Weights of a small image autoencoder.
Model: encoder arch vit, encoder num experts 16.
Training: 9400 steps, batches of 128.
Data: trained on photos with spoken descriptions (Open Images, Localized Narratives), 203450 training examples, 5.9 epochs.
Rows from expert 15 of block 13 of the encoder, named by matrix and row number. Rows with one number belong to one neuron. Each number is 128 + 24 x the weight over its row's rms, rounded and kept within 0 to 255. All counts start at 0. Numbers have three digits each. After the name is the row's rms in percent of the matrix's.
# gate: expert gate (encoder.blocks.13.mlp.gate, 16x128x128), inputs 0-127
# up: expert up (encoder.blocks.13.mlp.up, 16x128x128), inputs 0-127
# down: expert down (encoder.blocks.13.mlp.down, 16x128x128, transposed), outputs 0-127
gate.42 111:181094159143108088152113168108084137167083125082105120118140133157129145137112123123116095117135172164142155135184113127119118118133145103137116093122105166148111122123122128136083132111180165142118066101129134148142113152135145122153114108140154116127105136134123144155124140124168131107110163087137130157097099151154168153096109089104112090120162104121136141145142102140091136150116
up.42 109:159155126142148112114107127155134111157097148125137131101129099128114155150127083154139135153128198178126136140149120142122139164143107108126153161136127093090093139137117164114151079119133123157135133113103119115053135161126111140128144107104112159134087089113122137150085113100150145109138113095157149201104164151102110135113120113136142103132136166121106100105122111137094114125087
down.42 105:150123156097130133136146100124132172140152090099136126112092103155127155142140149117128128102167110105142167117151133071122132134155163133149123099107116117137147115077114103084092113151134146136194094149145132115158099100149124174105130139161120143111144100130147104139147095110134086106078134158083088134163126162109103128107103134106129102134093116134110150160149153100151142113150
gate.43 111:144115106147120099153133127144174119127105123119125142139158150093156127123138086099106137088079140165157127085077152112103176132118136133165124134178084126121155164119141146150128092150081129110098136116114159129076119160134141132167125057094095139137125090137095160148144120146100138133118132135130141132154145127083120124161115135146113137124134116136135154133125088117133155085096
up.43 113:149099126101130148184165126124101131114099161160114162120127141109172110100123147113167149132146132132149135112138159073135131081126144162145102156162122134146138143119114123120105130087163152129150122086156123129144119133138121135126108132109084116163164098154101090136165154143151133116125163135145135104167102098056149159153117112122143118115154155166151109166178144144100137144118
down.43 098:160158117131117116086133136111089123151152150088094103112137127135122120142108184117106138095144120097121128172168140147096137143136148107123129106112155127151123083141142120088152128097162167141122090157123152106141085128112114133093132151210118169143137134106171109116139114104156138133108115130111163114131092140136139164064172109138096105130103136092143120138116110118121136159116
gate.44 101:141145161130137131168154136128119128129102146128121113094080167157099141153150130103137117102145123178135154109127103136139137081134143150131115087121110144131060135143151105169113156093147128122152088133140158119123102126115106130121158157127165107096118080080151154139128127143167132087188161105117130092114107115117141167131135128070171142117139100124147137123131174130109127139096
up.44 098:142151155142116130142097104119111127132162131121132153158131131120130115089152097148113181159130121128128075095095108128102111105129114166141139158118144112117149133113142128125133112178114118128161177134125102128184142168123132139148087116073102136168126175126082125103108120099133122131109088160114122139159122141125135118164153128157115114111108105116064148092151123084161115167164
down.44 097:139109131123108133108153126106129092164100091162121140091082129169098177157130107124143091099138132152133151185140149100122119132158157123124116096134120188134103138110105144115097142117137148096108126098144118147129092130147105164150136164115126120127155144140128146171154161116131149123150152103087131133125095113138161105083112130120088161161178155137131129128079126151103153134084
gate.45 079:124139155083089094141125157108160147111131102105096131144115128123100124119108085202147118103141133080157103123124119101114131165121140100128160182159128125131157116087136133121148159144147151123139113131100098102111118091113154155123113160164135116139105126115106136125142101167158155104134138142113160125110127132126123154103135096131108146145090153107098121180136124106102056113173
up.45 081:127116122103127078160111130137132159131120176080121140075117142081171150142108112112128145140109112163127156131165131134139119085178109168128109112143098123113102145175116119123142110139122125124130124132149116118111140157158111156148083124106104149166139137128165127086103153087140094133105117153103076102129107133109152102134073146123102099123148104150112133126141164106144187110115
down.45 079:114095133123109177138093129118125119140117133162133120133132091146132075119112120092104110115083146146132119088134132136149124129096088138137109103132157141112114102155126116140126167115151116113111113111098139145153122134134087118092165098160114099114122176108151120164146088127135197098103121131117186130146072153098165150120137125187102105120136103161162158141145104116126142124155
gate.46 112:138095173123113132164097113129130176145159109112108128138125142152108116099128137118162136128132158102108134140168122095119091125187119157117082167116132153168105115131151145126111149127152089110132136148157130116152135154109120114089120071098140119125167152148128107159111128088139104138146195114070102127158120154146166116119098115152067105121130128143103128108120156143113125131100
up.46 110:126160158115142113141136165134118084142123124143123136167108109160152122107096130168137114146155134140100128118154140099137108135118092091124168119132131111129128138122127115152127157134158170143116104133130083142125086105138108108150128155140165092112142153132110128099136125159121179096146150136155150121113164108127150203123157100177160098128079134102178155140157127134110132104195
down.46 101:121092137134102121140150154107127142141126116145115104116152181133135138110113116148105139123104174096146098142112109118139120146140133122089111183156138137114105169134169109139136154135142116075125101125130146089162124094109123022160125154156156129127124142141091145165109162103136120128097175129090106113122092086129137107130152138149097133117136124138150094120137149141132094158147
gate.47 127:139119111168114132101104171117105083084122068115159130114134092132155135120131132138168129135092159179147112126153142121132101141129083151099155159104190126138134142143141174118109133133095116105120149091091126119152112127116117120113148102102092124144123195097123140145152144145116142128111141068121120115112113108180156131142153096149125096154164118141123114134130093144162123134120
up.47 129:114158149090134129148133094149159175138130183128096124164124147103125116117112114129081150155146104076089132145121122127118145132116144110147104087163095103103108106089120097173152133112161143153141104155174114152119165150124153146112099118128159128102103069153143095098130124115117134105133104179139147159151129150100096105111128145133112144098078137107105152121135152110101126121128
down.47 125:119123139120152137155138135148140153132107144112134160122146150125144118112125106127096151135119133072117143101112142130177129126148137101150147110144132123102148102115099093175126141118118134106121135150141134135133147090110137027169101132152179129106102111166136113130161132123099107147112185150118100139074141159085131068134122157135148177160131139120111125117120132144079116106117
gate.48 113:158134139139103127155144126121156128083139148133119151125116131133140088140113131106121107091161105180155122140145146096130099097106141162142109174166129143111120137121166139160174152186120146112105180087130108118163119119104103100123121123100147126138176149163077115094140124138140119109126162081155133104155146145104161124143179123149118104139140088131114109118149103152149172154118
up.48 112:119146083141136130118137123103127159119117154114128127113114107128153129121167127133086122105114092145166102147074160149068125153101130148119128147151100132099145159139141147112147112120086127100166170094102110112138133175126138153107133088090088153129146109102130128121118108146105129146137056131154114100141147122115103079155162164092087139136162155105128098148127153135152095143110
down.48 104:132105084118151115104151120144093155149162140137139104156101108182121109122161140102138120117145136074142162149130136137106131117102133102152116111098142108192143103102111134110122130141117137149094111105143158174122118141120103180110140117165107139131123175149162086146123117118125130149131096132089140140167153169156138115098115129167081093174132133107136168129118130136073122100137
gate.49 115:092117151110139122132102120105123113162148163154130156174133144117113153133134099146096119182108111111093111100131131165151112101098124083128151102134115122159098125118139130115095135159123110155107150162146143133150150153111177116158117130108179116084087126148110106137100118119122157171143114136111134162093133078169113071095102131139132170136103114116131154109120150082101137099143
up.49 111:185153113158135135137122111124147145102124112113117125081107085124178133130120118150168112103169141114103137165143141084129088134156115144140137127120176126124153111133140154128117132102129107150159140136119089134118092131129085115062135119138070180163154132088148112107144129115149149095111103116117162119150140164110173135125151111150134103122154142137107070153104129148122097155126
down.49 107:077130150122128129144170133132128082150078150127131151135124167142110114100110131133122131124106158106124139127122147138167154130106166128133126119144145119147165117118109102126078136121167160104118110125140128137133134148112156028123117131174146113068093141142133130137141120159117136142127169150128128158128126100180108131126112181079136136141107148154143161105141105091090096114116
gate.50 097:158099117115139143145157170095089109148088158110125111092146170128108132145118137150113120095139194169117114134167150120164121125145137122108139120144125098126165121114156182102123135054119131094095093110090143135124072124141118119126170110145124123100074120122125123095131150135135149085117120131120127160167092122103124131094124078142141144128126126125115144139179122154126138126141
up.50 093:156077113111112114166154171124135061139087148083123096096125144109116134131165107100137110097135148167145126092107141129140135122112109130138138139176121120114113111124116128084084156074108178127104060122116130111109128128148150154148139143128161089118069107093116148117121143101115138101092114142148154150164154124121112163108135128102125117126134125144133163152139130156112106122125
down.50 104:128129111140147116115140114159133167153164136134090196130122121139147211135119100123118096140140087118157143115135115131097142161129167097147117112158097134134127118092127088122113112130141133153160100164093110174101124132147123142088121129153145166145167105120109096151103112139141110119100149110135103140123169101111078116105131154139104091138104140141139140155129122179142148078127
gate.51 094:108159132119123168103133159118113118065136099158144145082100116130171142113087138149138118154152157143092160157126139096157094078153116125072137123110170133112110114124145157137139151086135107131142139143116085153118127100143102083128103171168153136142156158132139113151168162129127151131103170155108127102118118131117158123178161121126139130119144136126150101088139109102119099113119
up.51 095:149117161118088106146120120089114122104132101153108092110133166129124099111140162123075108156118177132127121130142108099134093105141103153119116162127131123114115152178134143178155155087149120098117119095111131103186095107120140124143145139156137106083149146125109140142137157170142127143122145127113042080110131137135159113115103115141116147157119142120130123137111166127075141157138
down.51 098:159103155146137050169125140144127122124167198106125132147150156160112130101116160128110116115161144132159096108106117171097114129129137148096127130159113131129109139128138110134136140147157135075124133128136154115174107110117117126130139121095135112086100143124065123102115116088119086154117143156129101138123070145146170111111116134107082126126091110180131144141133150122104101130125
gate.52 104:147087119110128143124145154113131147172187137173145143094149123131124150126147100110119099148115154108148142154158075151208140120171098103129121108087129134139112093062109146119109110094127094136094125157109115126087146146136116134114102178144113133125143088134143133199125122159119139136113144119097163176132135140163119123133138129130111145124160109125104125124112110121117141121146
up.52 087:130109137123131153098116150104130101115116172146138148116139099144115147139089161126134174104151173140092108145164122149169153159157112096111191135129150164124122088105119141122146165125123111160111148172144131166109174122129131085093179157130110147128122153159150118110134116118149146128120128100101181152127150160146140136088135117142135091150111179127112123128140074134121149156125
down.52 102:122102106111128180125148140133109118173149126165146126133123139118097160165121124116177151112135088100122154166115119079110161122150107091163107117055122112182111091104167118095126116106128134128069108148150139114138146147135131127110131151148172119160145147112147130182134144138125166131127149145084129123150121106112112132136094131123149114087171127130097145121072125126121137132140
gate.53 115:156066098137115135093128154125087131094110118155126135102130093148146139085136154111158094157174156132105111127100159124121148144112187094132140081125163128107128124149091151096116129112134182137090130078139103162145133102137122121126117134143104149059153089128118143103178152125144146115124132126102164120142139135127112136152101116115145142141109154121121107134154081110113100132102
up.53 103:119091093140157157109128170128099151052145103150123109148144108126101106108073156123150139172133137136112139115144141146110128156116126149115143114101144138143161186153158144139125129148111153105128133144124110174139146127132155086150121119123050183129168118095101106144143106140077127192126114132141151127095141141159141139137138129153146131137107146131107126113137127097100127151141
down.53 105:132127097135132170134166105139097098096096122167139121135136084151115150083114122121168109159127143141104118125137139154170130112124180117127096082139106130130136115123079133095098159113143167150154133088148137151116122114128126167126114138096102111142129092134152146139135134113138164112138117079080193095155124132105112119152105107077153118126128140107126156141177109085148111123145
gate.54 064:128078121122095115108155115115134096145123145148143131137158159124150133144156137078140074087119133121140137095118121164147161099117168129124125122124149121147093103155132156113109102081133127126118081133113118158115078086116152137116166146129092103126133124159155120151103182123127156151158136121103166115139164102193124131138155159090107123087127111134150154119101128170106101148126
up.54 068:117135112122117112090133135104130144109088104120127088114136142112134164145129112122157113078159103188110150107131152110165163095128136103107151108147128119153118143123136168128125165082113104116082138105133135123132102110130161120120196129159122141132106126115152168155129125114185138145149176132118169131175186142133116100112101097137088133153145081136125147155120096118118111122119
down.54 076:159123094118167127131143135109101179134114122131109128156194158122115124091137136107121108162106107117122134102122104135163124080137134087165139118135108138151158127140158110153056096170154135151106143156146129130125145154125130141103130120130132143083142119128068080096088084124124101132084127124141088125158119114129130126141138147146098120155140090136130103107092155128125145144179
gate.55 085:115128145105116137171116143123118110111140126159151129143115138127130154103149144167140111178156112145147138119109098143112099106169123197111099108157094132098104103119115133169104169156189132105110155152090092133171139095124163143160114129084139120135111105105126103112105120136103122115152161138144123070136154107117170144172110122134133118119142115162153145118152159109112088105149
up.55 092:119067122129144148168137126136131125154108145121123112129101123101123097174122116116100113127120122161184138127147149140179145127150139118130152142111101161081100173102102110107133141121113142084124111085131141141094097169105104134139125070143122127133138136139093115181114136118129120091116104125116094123152163102105133157136127127161146106167173105129139139154077159192138135118119
down.55 096:136140149154124112092103115136113117117148122147142139121122110136161142098118158119165127116141098098069122139112109143102104123129133174136109106121124136186145084131117134133158067120155139164150105123154156120131133079142145124108119110119069129145142128107195161072138105086152151139141110137120175127121115116129112140086122093136117104106095110137114136062137151117098144150141
gate.56 102:113082149134101127166115106141080101098131132174098153121129139110165171114135094126154123124129160132131095160091110135147109120132129146165169100114129111151139110132113150113103142153170116102131154135141108163134114132128160154092166118127136103128126127116099094096142112134126198128112154116109129110154104095150093105110101075147138132095140116129072161105179120134165103140117
up.56 098:132112122162118151136127112151111122142168179193131126169135090172085163102107129131113135145133114109072096114148100162092116115112135122100155117085111116162124113106136114145135130144122127116131098154150185136108153071125097109093134100135144140094113134133132128122117108138138147139166132110139099149113127182153129132092108127150170095158125094087134142113178105107133126132141
down.56 102:090129136115117145119122147085133114136113141162161127112107152131130122094151109126148128117126157142142124129085167115137084110112168128133142156151155110140156146113087151121118170118133131118148176113143121157170143180157141097120146102106135160119099133097105103084135104150111163125128177157118138105149093055112123116159114136123119123093135179148129123132179128100126085158093
gate.57 069:140119106124110166144145178089146112139111130131142131112128146080163126113143112096104126135109118154153143107127113147118175117123121130112101132148116108127114132101104124121088093128107116124124148108149116100093169145155159141173094184124079127118157139126126133140114154097146069117113107147098099195144134126136113072137102146064118165113159098142131145158144146122150159144117
up.57 079:114154150114140116107148106098105140099138093098118131139122138169132139099116118182130121126147085122130125141157099142117095114106138095150144156116143116120074117156132118078121158115119110116154092103132155180146116145133143129101109079130163126115100153094142132121113133181141130157196146082108114077094109097158174149129130107130138114183133150129132147131172140130109132131121
down.57 078:095139133123131089164123088134118117161117069175157111144125118139144156161127105084146167115160146130115172154113145122154147106124094135146152088109118120144111068113141132085143081105118143171143133123159149131128143105123131123111135125111136097085129117133174116111143072100104135121103139141093128135135181145107147142145098169154125151129131145096076142132147119126154114095134
gate.58 068:159104122156120107143134177113146154123148136134083150120125103166113148104123089126120122129120149131118145129103112099144125197105103146168113148158106109128102116108120129124158113141126120122094136137150127118103157137129081142122104086101135111131087091157129110120106136084131169104089194108155139136142144117084105107132093158155144161089164097108119128151119129122144099190140
up.58 071:129114101175133117155139102098146158105110108145154118155124136142106172093133153121123136100155142146071108145064124133089091148167117118175098129135138087131114145158122122104151135137127121107127149147114162117133169129115119126108134100075118127113144157155108136117136078101151166119071168119134142191171129151105115101127127121117143113143119156106094101120130133157149127150104
down.58 081:142157109114114150103106138161132164143125186102152112129130125126099121164121158112100129125151116104142134120104143156158148114120095122072107117104134122150127129105117092136134131105115152180150092132064111178131123117158166205115161168174129150125152114120125127125116128112144119114135127131129119068116142137130085160125142102140127112115133075130127148095080105126143132090145
gate.59 094:134154132105133146104152143095191155128077076140156130176079101142157130177132132166148086115143130132120160150174168097131121130123138119147133114169145120123145141132109120130097149107135122124116125113133081125151080138112123130150154105104139137085110127133105098112126093141105099133150134122144178146128140129075141145094148090155129084125107174166122107159124118125121144113112
up.59 085:079109131118135137081141111140154119122099124100114112165162128150090086132150109172108110094130145139135143123122150121140142149107127118162156127131059123125144131093092121103135163179094149141127097114096131108111108114165105163173129115139142118134076096114135172099137096132112123088154113135148115127117131107080133162104136145083161144149136126169114123161140119101121089135156
down.59 095:157091113142120145132111116164094124115152165163147148121146128153102152116094148163149143121104080130128091092103161158100118144101143075144149131109112153162133118093152127120128109145138167090120133168117141134131176111144096119080138095140159133137139142164122154102141125091133126112139118113089114137137137140142105140119080187155147091168128187129125126157116126100144087121130
gate.60 087:117132076106152173123095116120112143128140186139134133073129190106105141149128121098113102132104148111160144124146119138118136104137129100125134149141141147134077141135139097135109137092124134110085131155127160096110109123105118145126154123132064133115122134084158106185137147163125100128109128100167121097111113095098134119166118134123162115144193126146154137127117156144148145086095
up.60 082:107134095111145175123131129138124111164150130102134113111125121102118138141123114114142140150070149109127129158136086133169175106128116108089103136144122135147099121150173093175095126089118086134132137155125138118111129134099157151103163167165124136080128119097151084148124139140132127132126106126178116108094094092132134108148096120124119065109171096136106139099116124159177162124124
down.60 092:138143118104121159141110103137152149122163185113092133084135121103154145129135114124146127151139125147178098144112154118134142165176102114113147159129109091119085136128120102142118143145147118121133125112115122087125129128133171217129138142107075146148178112099136131156147181139154114115126145154150135112107135128112099117158138088167127089080119120105091154152101147131117145135121
gate.61 081:137118127137095132123121122107128133132110153131130097074136142098115183147172123085097101102135131180167149126093131094112122090104134153109144111157111162117119136148116127078127152118140133102140093106138152106166127118164119181163129163132096059177142132138133161124126099124142121116107121104110139121141128134078124122149161130083140120117172123135170086142106148131153126140107
up.61 121:123143153081130139111109179106130117100090142122129163096117155164167144134106119123108128117153151100118162158122162054163120095157153144107131149148149139081142122126109130126133138097118143150117070126094174121125116120138131130140125118125158134161133103152160098124144150135118134104085126178094159124112132104167096106131098136113132131126113108119165129121130057094148149127105
down.61 120:114129119120103141156114116127153127100169112148145084137154123090080091122126121090155145140122105118146084102152118163082139113130125111149116132127149084171101154145136124141087113171171132099114153111182105098174126164114114117145128147126109121119131121113105093147093097138139115173155118108118107124084120141110168135164135100148141129148124162181103130156116144173125103145145
gate.62 099:170110133138144185120125116154113140072157101148103118093119125110127068084132119132129132186143151122100158172119088111157138086137162153105116097094132126108116128099119138118146101134147145125132121123136122123131141118115133138122124105144117147132140109130134146168139113119107140108163160140133153173127103157160126095132101116083146121091146082104130138078119107087123164195131
up.62 096:086156179153116115099083142118154105149180174129122121164099143146134143186143136134119143127141060129157118117147163118098105131124095121124101130114125145115096154112131110112105148111120071146169147140134107101131139109134132132175162143105148088127134137154108125107123121134107154145152104132136122143149122117115169159169139122185109139134097133129160130103090118114119070117148
down.62 091:075158117116143108114143112107159148135118141122171177138116108160162071145107134140109092129134103109102108124110156146149085140089101128143148115133120140103152124145118133152101119127119107131087150142124137178135122153126124059131107117139161136091100139177093118108130121143099094153117154144124162107133151124161158122107145163126078138164137092147125158105135109159119097083128
gate.63 088:130103060110142155101145124126144100134114141117118098151142119131117159123157131138101132139098123120124140129092121158156121139099114118101103102180116107157133142113129112151142150129125095142114150136139131094107158144176163145145122144122116147108139102123138127141110152109126152139176133122101114124151113101113098086096091172108124224103161118158163164116172113144140155081106
up.63 100:133099153101093121149099131112141146105165099141093124174148154136119122120130108140138116123100113144169124143126071116105116135154116145116082151089129149127099128148135118178110125151152129120098091131142158121116113127105143136112134116127173096150126135127139145142083144126057086142123130127118087085114119176138144128139139101188061130132095122098092137134083125115106129109108
down.63 112:115119114148139095148103125153128096087139134111143127148097116099153107094125092088127118150158131128121150148114120135191151124103098125174138131089127082126136135136089106133152154123112135161117143127133138154111172154119142155126127084086115115103116130130168146093130109162090171139160127145138182152140172140090093119163154082098157126117124118113117123118145177136113160150157
gate.64 147:138127127126105161155124130140088109107167130158094156138108138136085102097146101140130144110118099128160100145178071150106122154147119109112132149081168131115121125114143157139135135109171147093137085128123104150142134118127149132095152153143148116113112113105142140145086093173115122118155115082146111101101086139137171179119155095131138106104133106119172135100149124126127189103148
up.64 134:157112145136129119125112154130115120145145126135110155162122097151083129121110116176125167134118135100103078174173127144094147136119141080120173137077160122147132140111122149151155116112156165111143104158128117166155140109117097127090125132122110135119137151141122108098123062161133114123159134105166115122101108138140126166085149086165168082114085150144131108127147112124107154135159
down.64 123:106150114115102158102131154171148166145138185135139096137126161180106127137119114139094126136137109127138113117123099114083124145178163107084096120145162097099130143095154115114122106098135167096146099149126104096155122119148100184111157117117125151121129104124125138118108161113140104125171101091133114089127099120111140152125141129159099109097185128107156115115075150130134111101143
gate.65 083:135127119156120118102152148128120134134112102128113146087143129140103142128123171140143085126134129156161155160113157151119118100122108118132124092151091103158104153124129125154141123143176139066076159141138137170150102111127089104162109156085116132098157177142047114143123130157148154120152137140109103119121160119121137109108109101096119108161118133160140167169124145151133172136144
up.65 082:105117102126168120108123107091132133115155082147159114094120145119109156129093149172133114109155093167157120112101147153104123126134121125112142118144120099160161151122154163107129114141131111099038189130133139178139117127101120116149095144100112140123128120144106123179112107172117122157133136111099117124129152100124125069114116152097124115169112153177125127146121165146145141116138
down.65 083:109113103129151115145128133108115128093147125117092126093099093152097148149144149181084117160148097143157143117135136094117120111110136099158139101117122158107143148123123121101099130098117132121122148142097115112166135139106120249118115130104130110108167119109135129166106109187172159136138138103141126112147128100125106141105123132114127112136155108149175100145119156118108152124166
gate.66 096:118151199144129125103123153093119092160145097143118111132132149177082149113136112122139150140142133157122077147156117135131120102139123101113151106077180131133143115093116133139149164118136077138129117130110116135096097142097109095123165146136125122135153157143139100120124107124155149131154140114156153159112113142173162151123130098161125142141113130124101058127055100154141131141136
up.66 100:136134135132139104124140084112129152114120122090151097146152119123147145127110145144152136104129147116109150122154179145100188113177141128185126112123126141132122119142143142137131124084152119118115150133155122145154127109107095141134149111179074143086077141071171137145127158170112133140089122157146161090141106118153131143131160131075128106089129144133094169095155143119114131154099
down.66 098:145147159113119079146086088110148125150112094109139123173151117150136098081133131132110137079125138085102103125125148172132110131119096125116130136132156139161141138132123127132161149123130100119107149138179121126106146156131169063151138133132147127115154182101143120112128089127157139155163124151103145132124105128170142130141114106127090171127095137145081115111142163117078115186131
gate.67 064:108110133085141148144126148176119088145098186152119141108102152078154192125117119088143200133127123145128127150111077163146156085140115133158088117126125137096141113117141103138114106118157102114142099118156140123101129175142159132155109130143144126139148120149139099091088102183118121115152151128164146116128128100109128129123101124139136134121165142158151141115153121130120135090097
up.67 063:160101189165108139168129135124115136123139119121147157146153130101137135103145123142118071117104149115118151114105125127096129130159170114135166126140095072163127175133096117134117083152150164158124131122117136147136145125175127146161137130142129082113121111140078131139160109085136121106125129145075131118122131082132092164118133176160115117099089122142070124151146137150154135109128
down.67 074:146111136139101127120140155134106163088123112143102134148108128149154124129120156123124162085181133094095100094145107126162179155124112138146122133176152144150160100131146121155118149093099130104138132116159128147173126063128113083141164133118114129146121138125128140146093137077136094126135122103117177077132141155161114148146064129118120145160135151125148095120131153149128077147122
gate.68 065:148126122124124188090134130090140159146113145122131138109139165101121132126126105170090139143141159150122125143129131122137106154145123090112135149140138141127167152120139155172117104173098157120147117128127075136150160185139169100118141136130110158105125148145083148124122104090158174118093130129083184123156133150165105140092150137117105128148134131178150131154121085156161127120160
up.68 069:125163151133131196152136143149118079121114130133121196141147101115148147096150096128086103134113085170099143133175090122132079125125119154132177124155168124102140140119141172173143119148129141135147101134131127136088115124129136136133119127151121175135151100168145163146130115131096148116128103115126152105160109168132143106099144151115124110113124128094139091094135110149164138102093
down.68 073:150125105154124151104135147143109170137134128136097159147101119083152146134145161056121150171145108171094178135150108116144117119115166167115122104106108135148150119140090093122128091144129108153117131167096095173096130113157133149098151136135144125164126114128109122119108115102092127145119154117145176125161144170087132131108168123118118105100139102131174118148153103110170138112123
gate.69 085:127159143108087145093102144147119114175101112139133132077133105159147135125124137159128097141112176124085116202131122107133111103140133079090143117095173103109137125106116105091166109086127132090145098131094152162098108130156146132132138118135158135139144127160137131123115107107149113120114119113137153148142155131169160151104092087166136093105094120083154143121128148112117153124139
up.69 087:124092144068081156076135161152116114145135110126108129121117124144118165108136116134109100155099129121121142190144110106160126113121110133053101142081165103110136091094120144133157116096116136112101083135114137129078119126147139144119148145146168123095119163131146168097102130136106139084120157118126133132087142089141120146127128111160102135163070128113122116102147140126111127116139
down.69 085:129125102131117085115146148108095127166125157121120084124116132147135144164124121129128101095147122095088149142156081117105126151137173104115138069112120121191131107069157124105100088145098122137132133113114184075113080142145129155082186157160130116133153120112121115132120126121139114119163135146102147107123127116154157139109096116132113126162152101112166139129151115132149124110105
gate.70 121:130102088105178138081190156133109128163118134107164108112121119081131133129117113130145147123133109172110155115146132111133155099163147139108123106119123137126161183141104113086120147114117117112157138088110138110123124115148074127170103136150084140142092144098134159158093152107123083141093112134130139137123101127120112138139133176073158106125152128135088122132154165108129114139085
up.70 128:097108157118134142134113155152140104140152139163130137135086138172120173150134131127149150125165122111125102111183137086173124122150155086104142123082160139090163133113113138100125167130123120127146096144118136150127137112110110125095151144149145104100133116121131095083139109198145132131169142124103100127074129113148110131116114104154153108149097167121112119088149097127155094102085
down.70 110:136149132124133105126105124126124109121087138136140102153105065137157100135103142111144123102151144128124108158096147129138125121118075122117162108098136140120139088099146164105124132176114097171088165150123113129109138184104151086109183110117159124137154113158166119119145077132104143136140141151103140138145159123145117112135091086143121189162115113102076158106122111151142121130131
gate.71 087:153079105119126163137128142138124091143111147110151164112147160126154146105143108115130103128103162088170134088151134132144127140123146116100119113129125133183194129144100095099084138068126113115083102115114123148120128095103133162109133134121096112115144133113091103124109121152128103136107108128092136097127118110109097158128120150166090094106122171146136107136141094187163114096120
up.71 083:130113097127142146125151139142126127131111164130135122123112165128137111120130120165122171104113128131113090090175131133148160150153151135118120185109116100119179157129130137104141188086077128098132105088145127138118098106168125112125140088136077126111116119119098163147138121129106124170164111123145126101127144115091105156118157138134135061112122163129162149184175135156144124113131
down.71 095:110109095119072123135127128128133156149120136145127112123092096141132189145101115115159121138114115133169118130088129113162142097129134109154148114130104117164140093099114138071103136120089118142121147160162104138163122132150131146122164143092134136104162122148096096118141121145141170138121117130136171054178114112135101135114163099153116151097109144107144163160152125163156136121176
gate.72 071:169110103137090142138172141125168114135111093142120113120131151109130127169176116111169127107130143136135146173120155107116100108168119190114122153144113118127113113110158191108142177113153088113134155146113102149117126129145120175167128124103102086100102129148152094169111133151126119109142117138110141158113140125069122114132120119131122137118162097142098104119116134129109157089073
up.72 086:141220109112125113109133114087132136102128118115126093112061108167136156161155169124109101142139113090110139104127121106138092121106128070152112126099163120084149105118100121114138125136148141162166103122107134148114148109093109125143122153159122148131143143146136188084092134114108134131137099157140167116111113123126127119131129123119146102122084128093186111113144139116143151125140
down.72 097:121088133157111118149134149136157135124115113163145130149134191133090152136134126144126139101090147160151085130131144140145138138151125118136139170115149110121095129099161163124109124114122094073122150148163157146123114169110096058169133114130170121113118115160092111188095131135107128121148129121099106120156110130109125106151093147123102167146158146163119145145179096137128093137105
gate.73 073:126097109107126119130159120119097095189112143163108121121125170104143117156153141098142151155118155149125105111137167123152120093110077182113131106121088164164067114118122149166114152120147109121127170137156114123134137119120148163158149160141166141151128158091109088124141140121118152159146146130128101171105160093124104082168121101163142131141134081126129136119133131150100131136144
up.73 087:123143130122104160137144126145176102098149130121116103164105111165150114115105167107130130074118099120097172143139111149115115128132145116132108141113163158070169094182190107142128084120158135136148134106128144104130104152140120120107125118161159116140147134131126172102118127144116129107120095097153077083156115163145192121107142136132129135138121139109133163151124109084157134135106
down.73 095:137132107140140076152146130119131096152121126157163121107118120142113108136091076149134134136119148129132141114107162124163110094132085156149138104144150100143100162126099102119120112127114133102086145141175134108113112104102140058150097165127166154089099153114139090132139132139092136130172163132115138126106140101123093123165086147128150151162113152143114145191128145116080107135142
gate.74 101:121114174112089117137162151143146109105144126085097102124178127151085095120130138184113114158147128128137098159107104108085139140154133133144121160134083118107076137139169125150146124100121127074106084135115120109111115099137126135104080129108163088159111107124114119153112108146110124130128136122131072152066168128139119160146137111139149123161121114120154113149126136122147163100155
up.74 103:162176144156107114126113132145121102135130098118140146106085085123142117141103153141174122095147126101113140171150142095112149160155136094125125109077178130112104101161123154158157127134177112126149117145150096164095146126112096106107127126135157118139142175143148157107137090154148145127114171120107144122138124159141186164109134091137122090133092168116130106135110123119169151142148
down.74 114:123102134111145126087175163112140106136127168162091129111149141169117149153101118144105122125085126155127103119099133128126142135110106110081151140178117166121097146077154135129131169122117175097119124125104163134127128094116125049129140139146122149130154114151090105178111180138118140115149124108134090137105120141126074112140113135136137108127145164145152145158108117112082103121131
gate.75 079:118129148141139093141145133119167110125115167097127076123136136119186143107129064116161128099124180123086109149126126139146107131134125130175121142160124092142118153143131117111127109174106080132115154180098116122113134143127149152101139128113138127123091077138151121131162097119110130120111103131155114173117139082133088113112113164118144105110165115110061134129109124162155115160130
up.75 083:117096168144108065181148093112113139141086153081089133109117134112151165132123102129136126097134160101132163174104136122108145148142126155142142143145110106165100139137172117139141120107123104137132123124104140128106122119116165185120131094162151100169133119111105115114126138139117105092094154087165078133152147123150125137117118129127121118131126083117071125182132146156115127155152
down.75 097:120159078096102174100131136131101158139132108132113127148141115119087130158158132132110135151138104130149154122110111140139158100085126142127118140102133161137171123123098085124156139086124154157149097115133122131122105102127145208116150154132082120148156131114150166129140095092127135124140122144094110083125139197122124180128160103169135158135134094111155143136117122120094159113153
gate.76 123:113158177128109103131085131111150110112185131135132107126083097171121155145117123133148130153183130124130097146122134122119091135127110093171123101105136117137086117105087126147152175111162118127123107137165150101126152138127123123102164140110169113137104169131157119104164093151129170144139176147157141136140120117113115113152092099111141115162090160104097113132118153112108096175144
up.76 122:169137072142150144122144094148113144142082128104124144125182136077148087110130119101104117088086128136136169124140116143137140140113146165099125151183134156121174125119154121136106095158109168136125135142103119147114131123121143127155128102134094144134139114130090132147099162089133116106099123103127149138147163176105154158102140163130106149085155106181149142121125095155128156097125
down.76 109:137150165112128140144118133162130091127128055121136101126152124111136109159166116127139130100129145135129166125133131100142141122115107150105137118123168129119119117129105136144188101124111089114124136142139128133106112091096134065180150103140170098109102166147157138106118110144082111119133118154142143128079144197164157117140135143110145173181102109129098131099125117120104160133101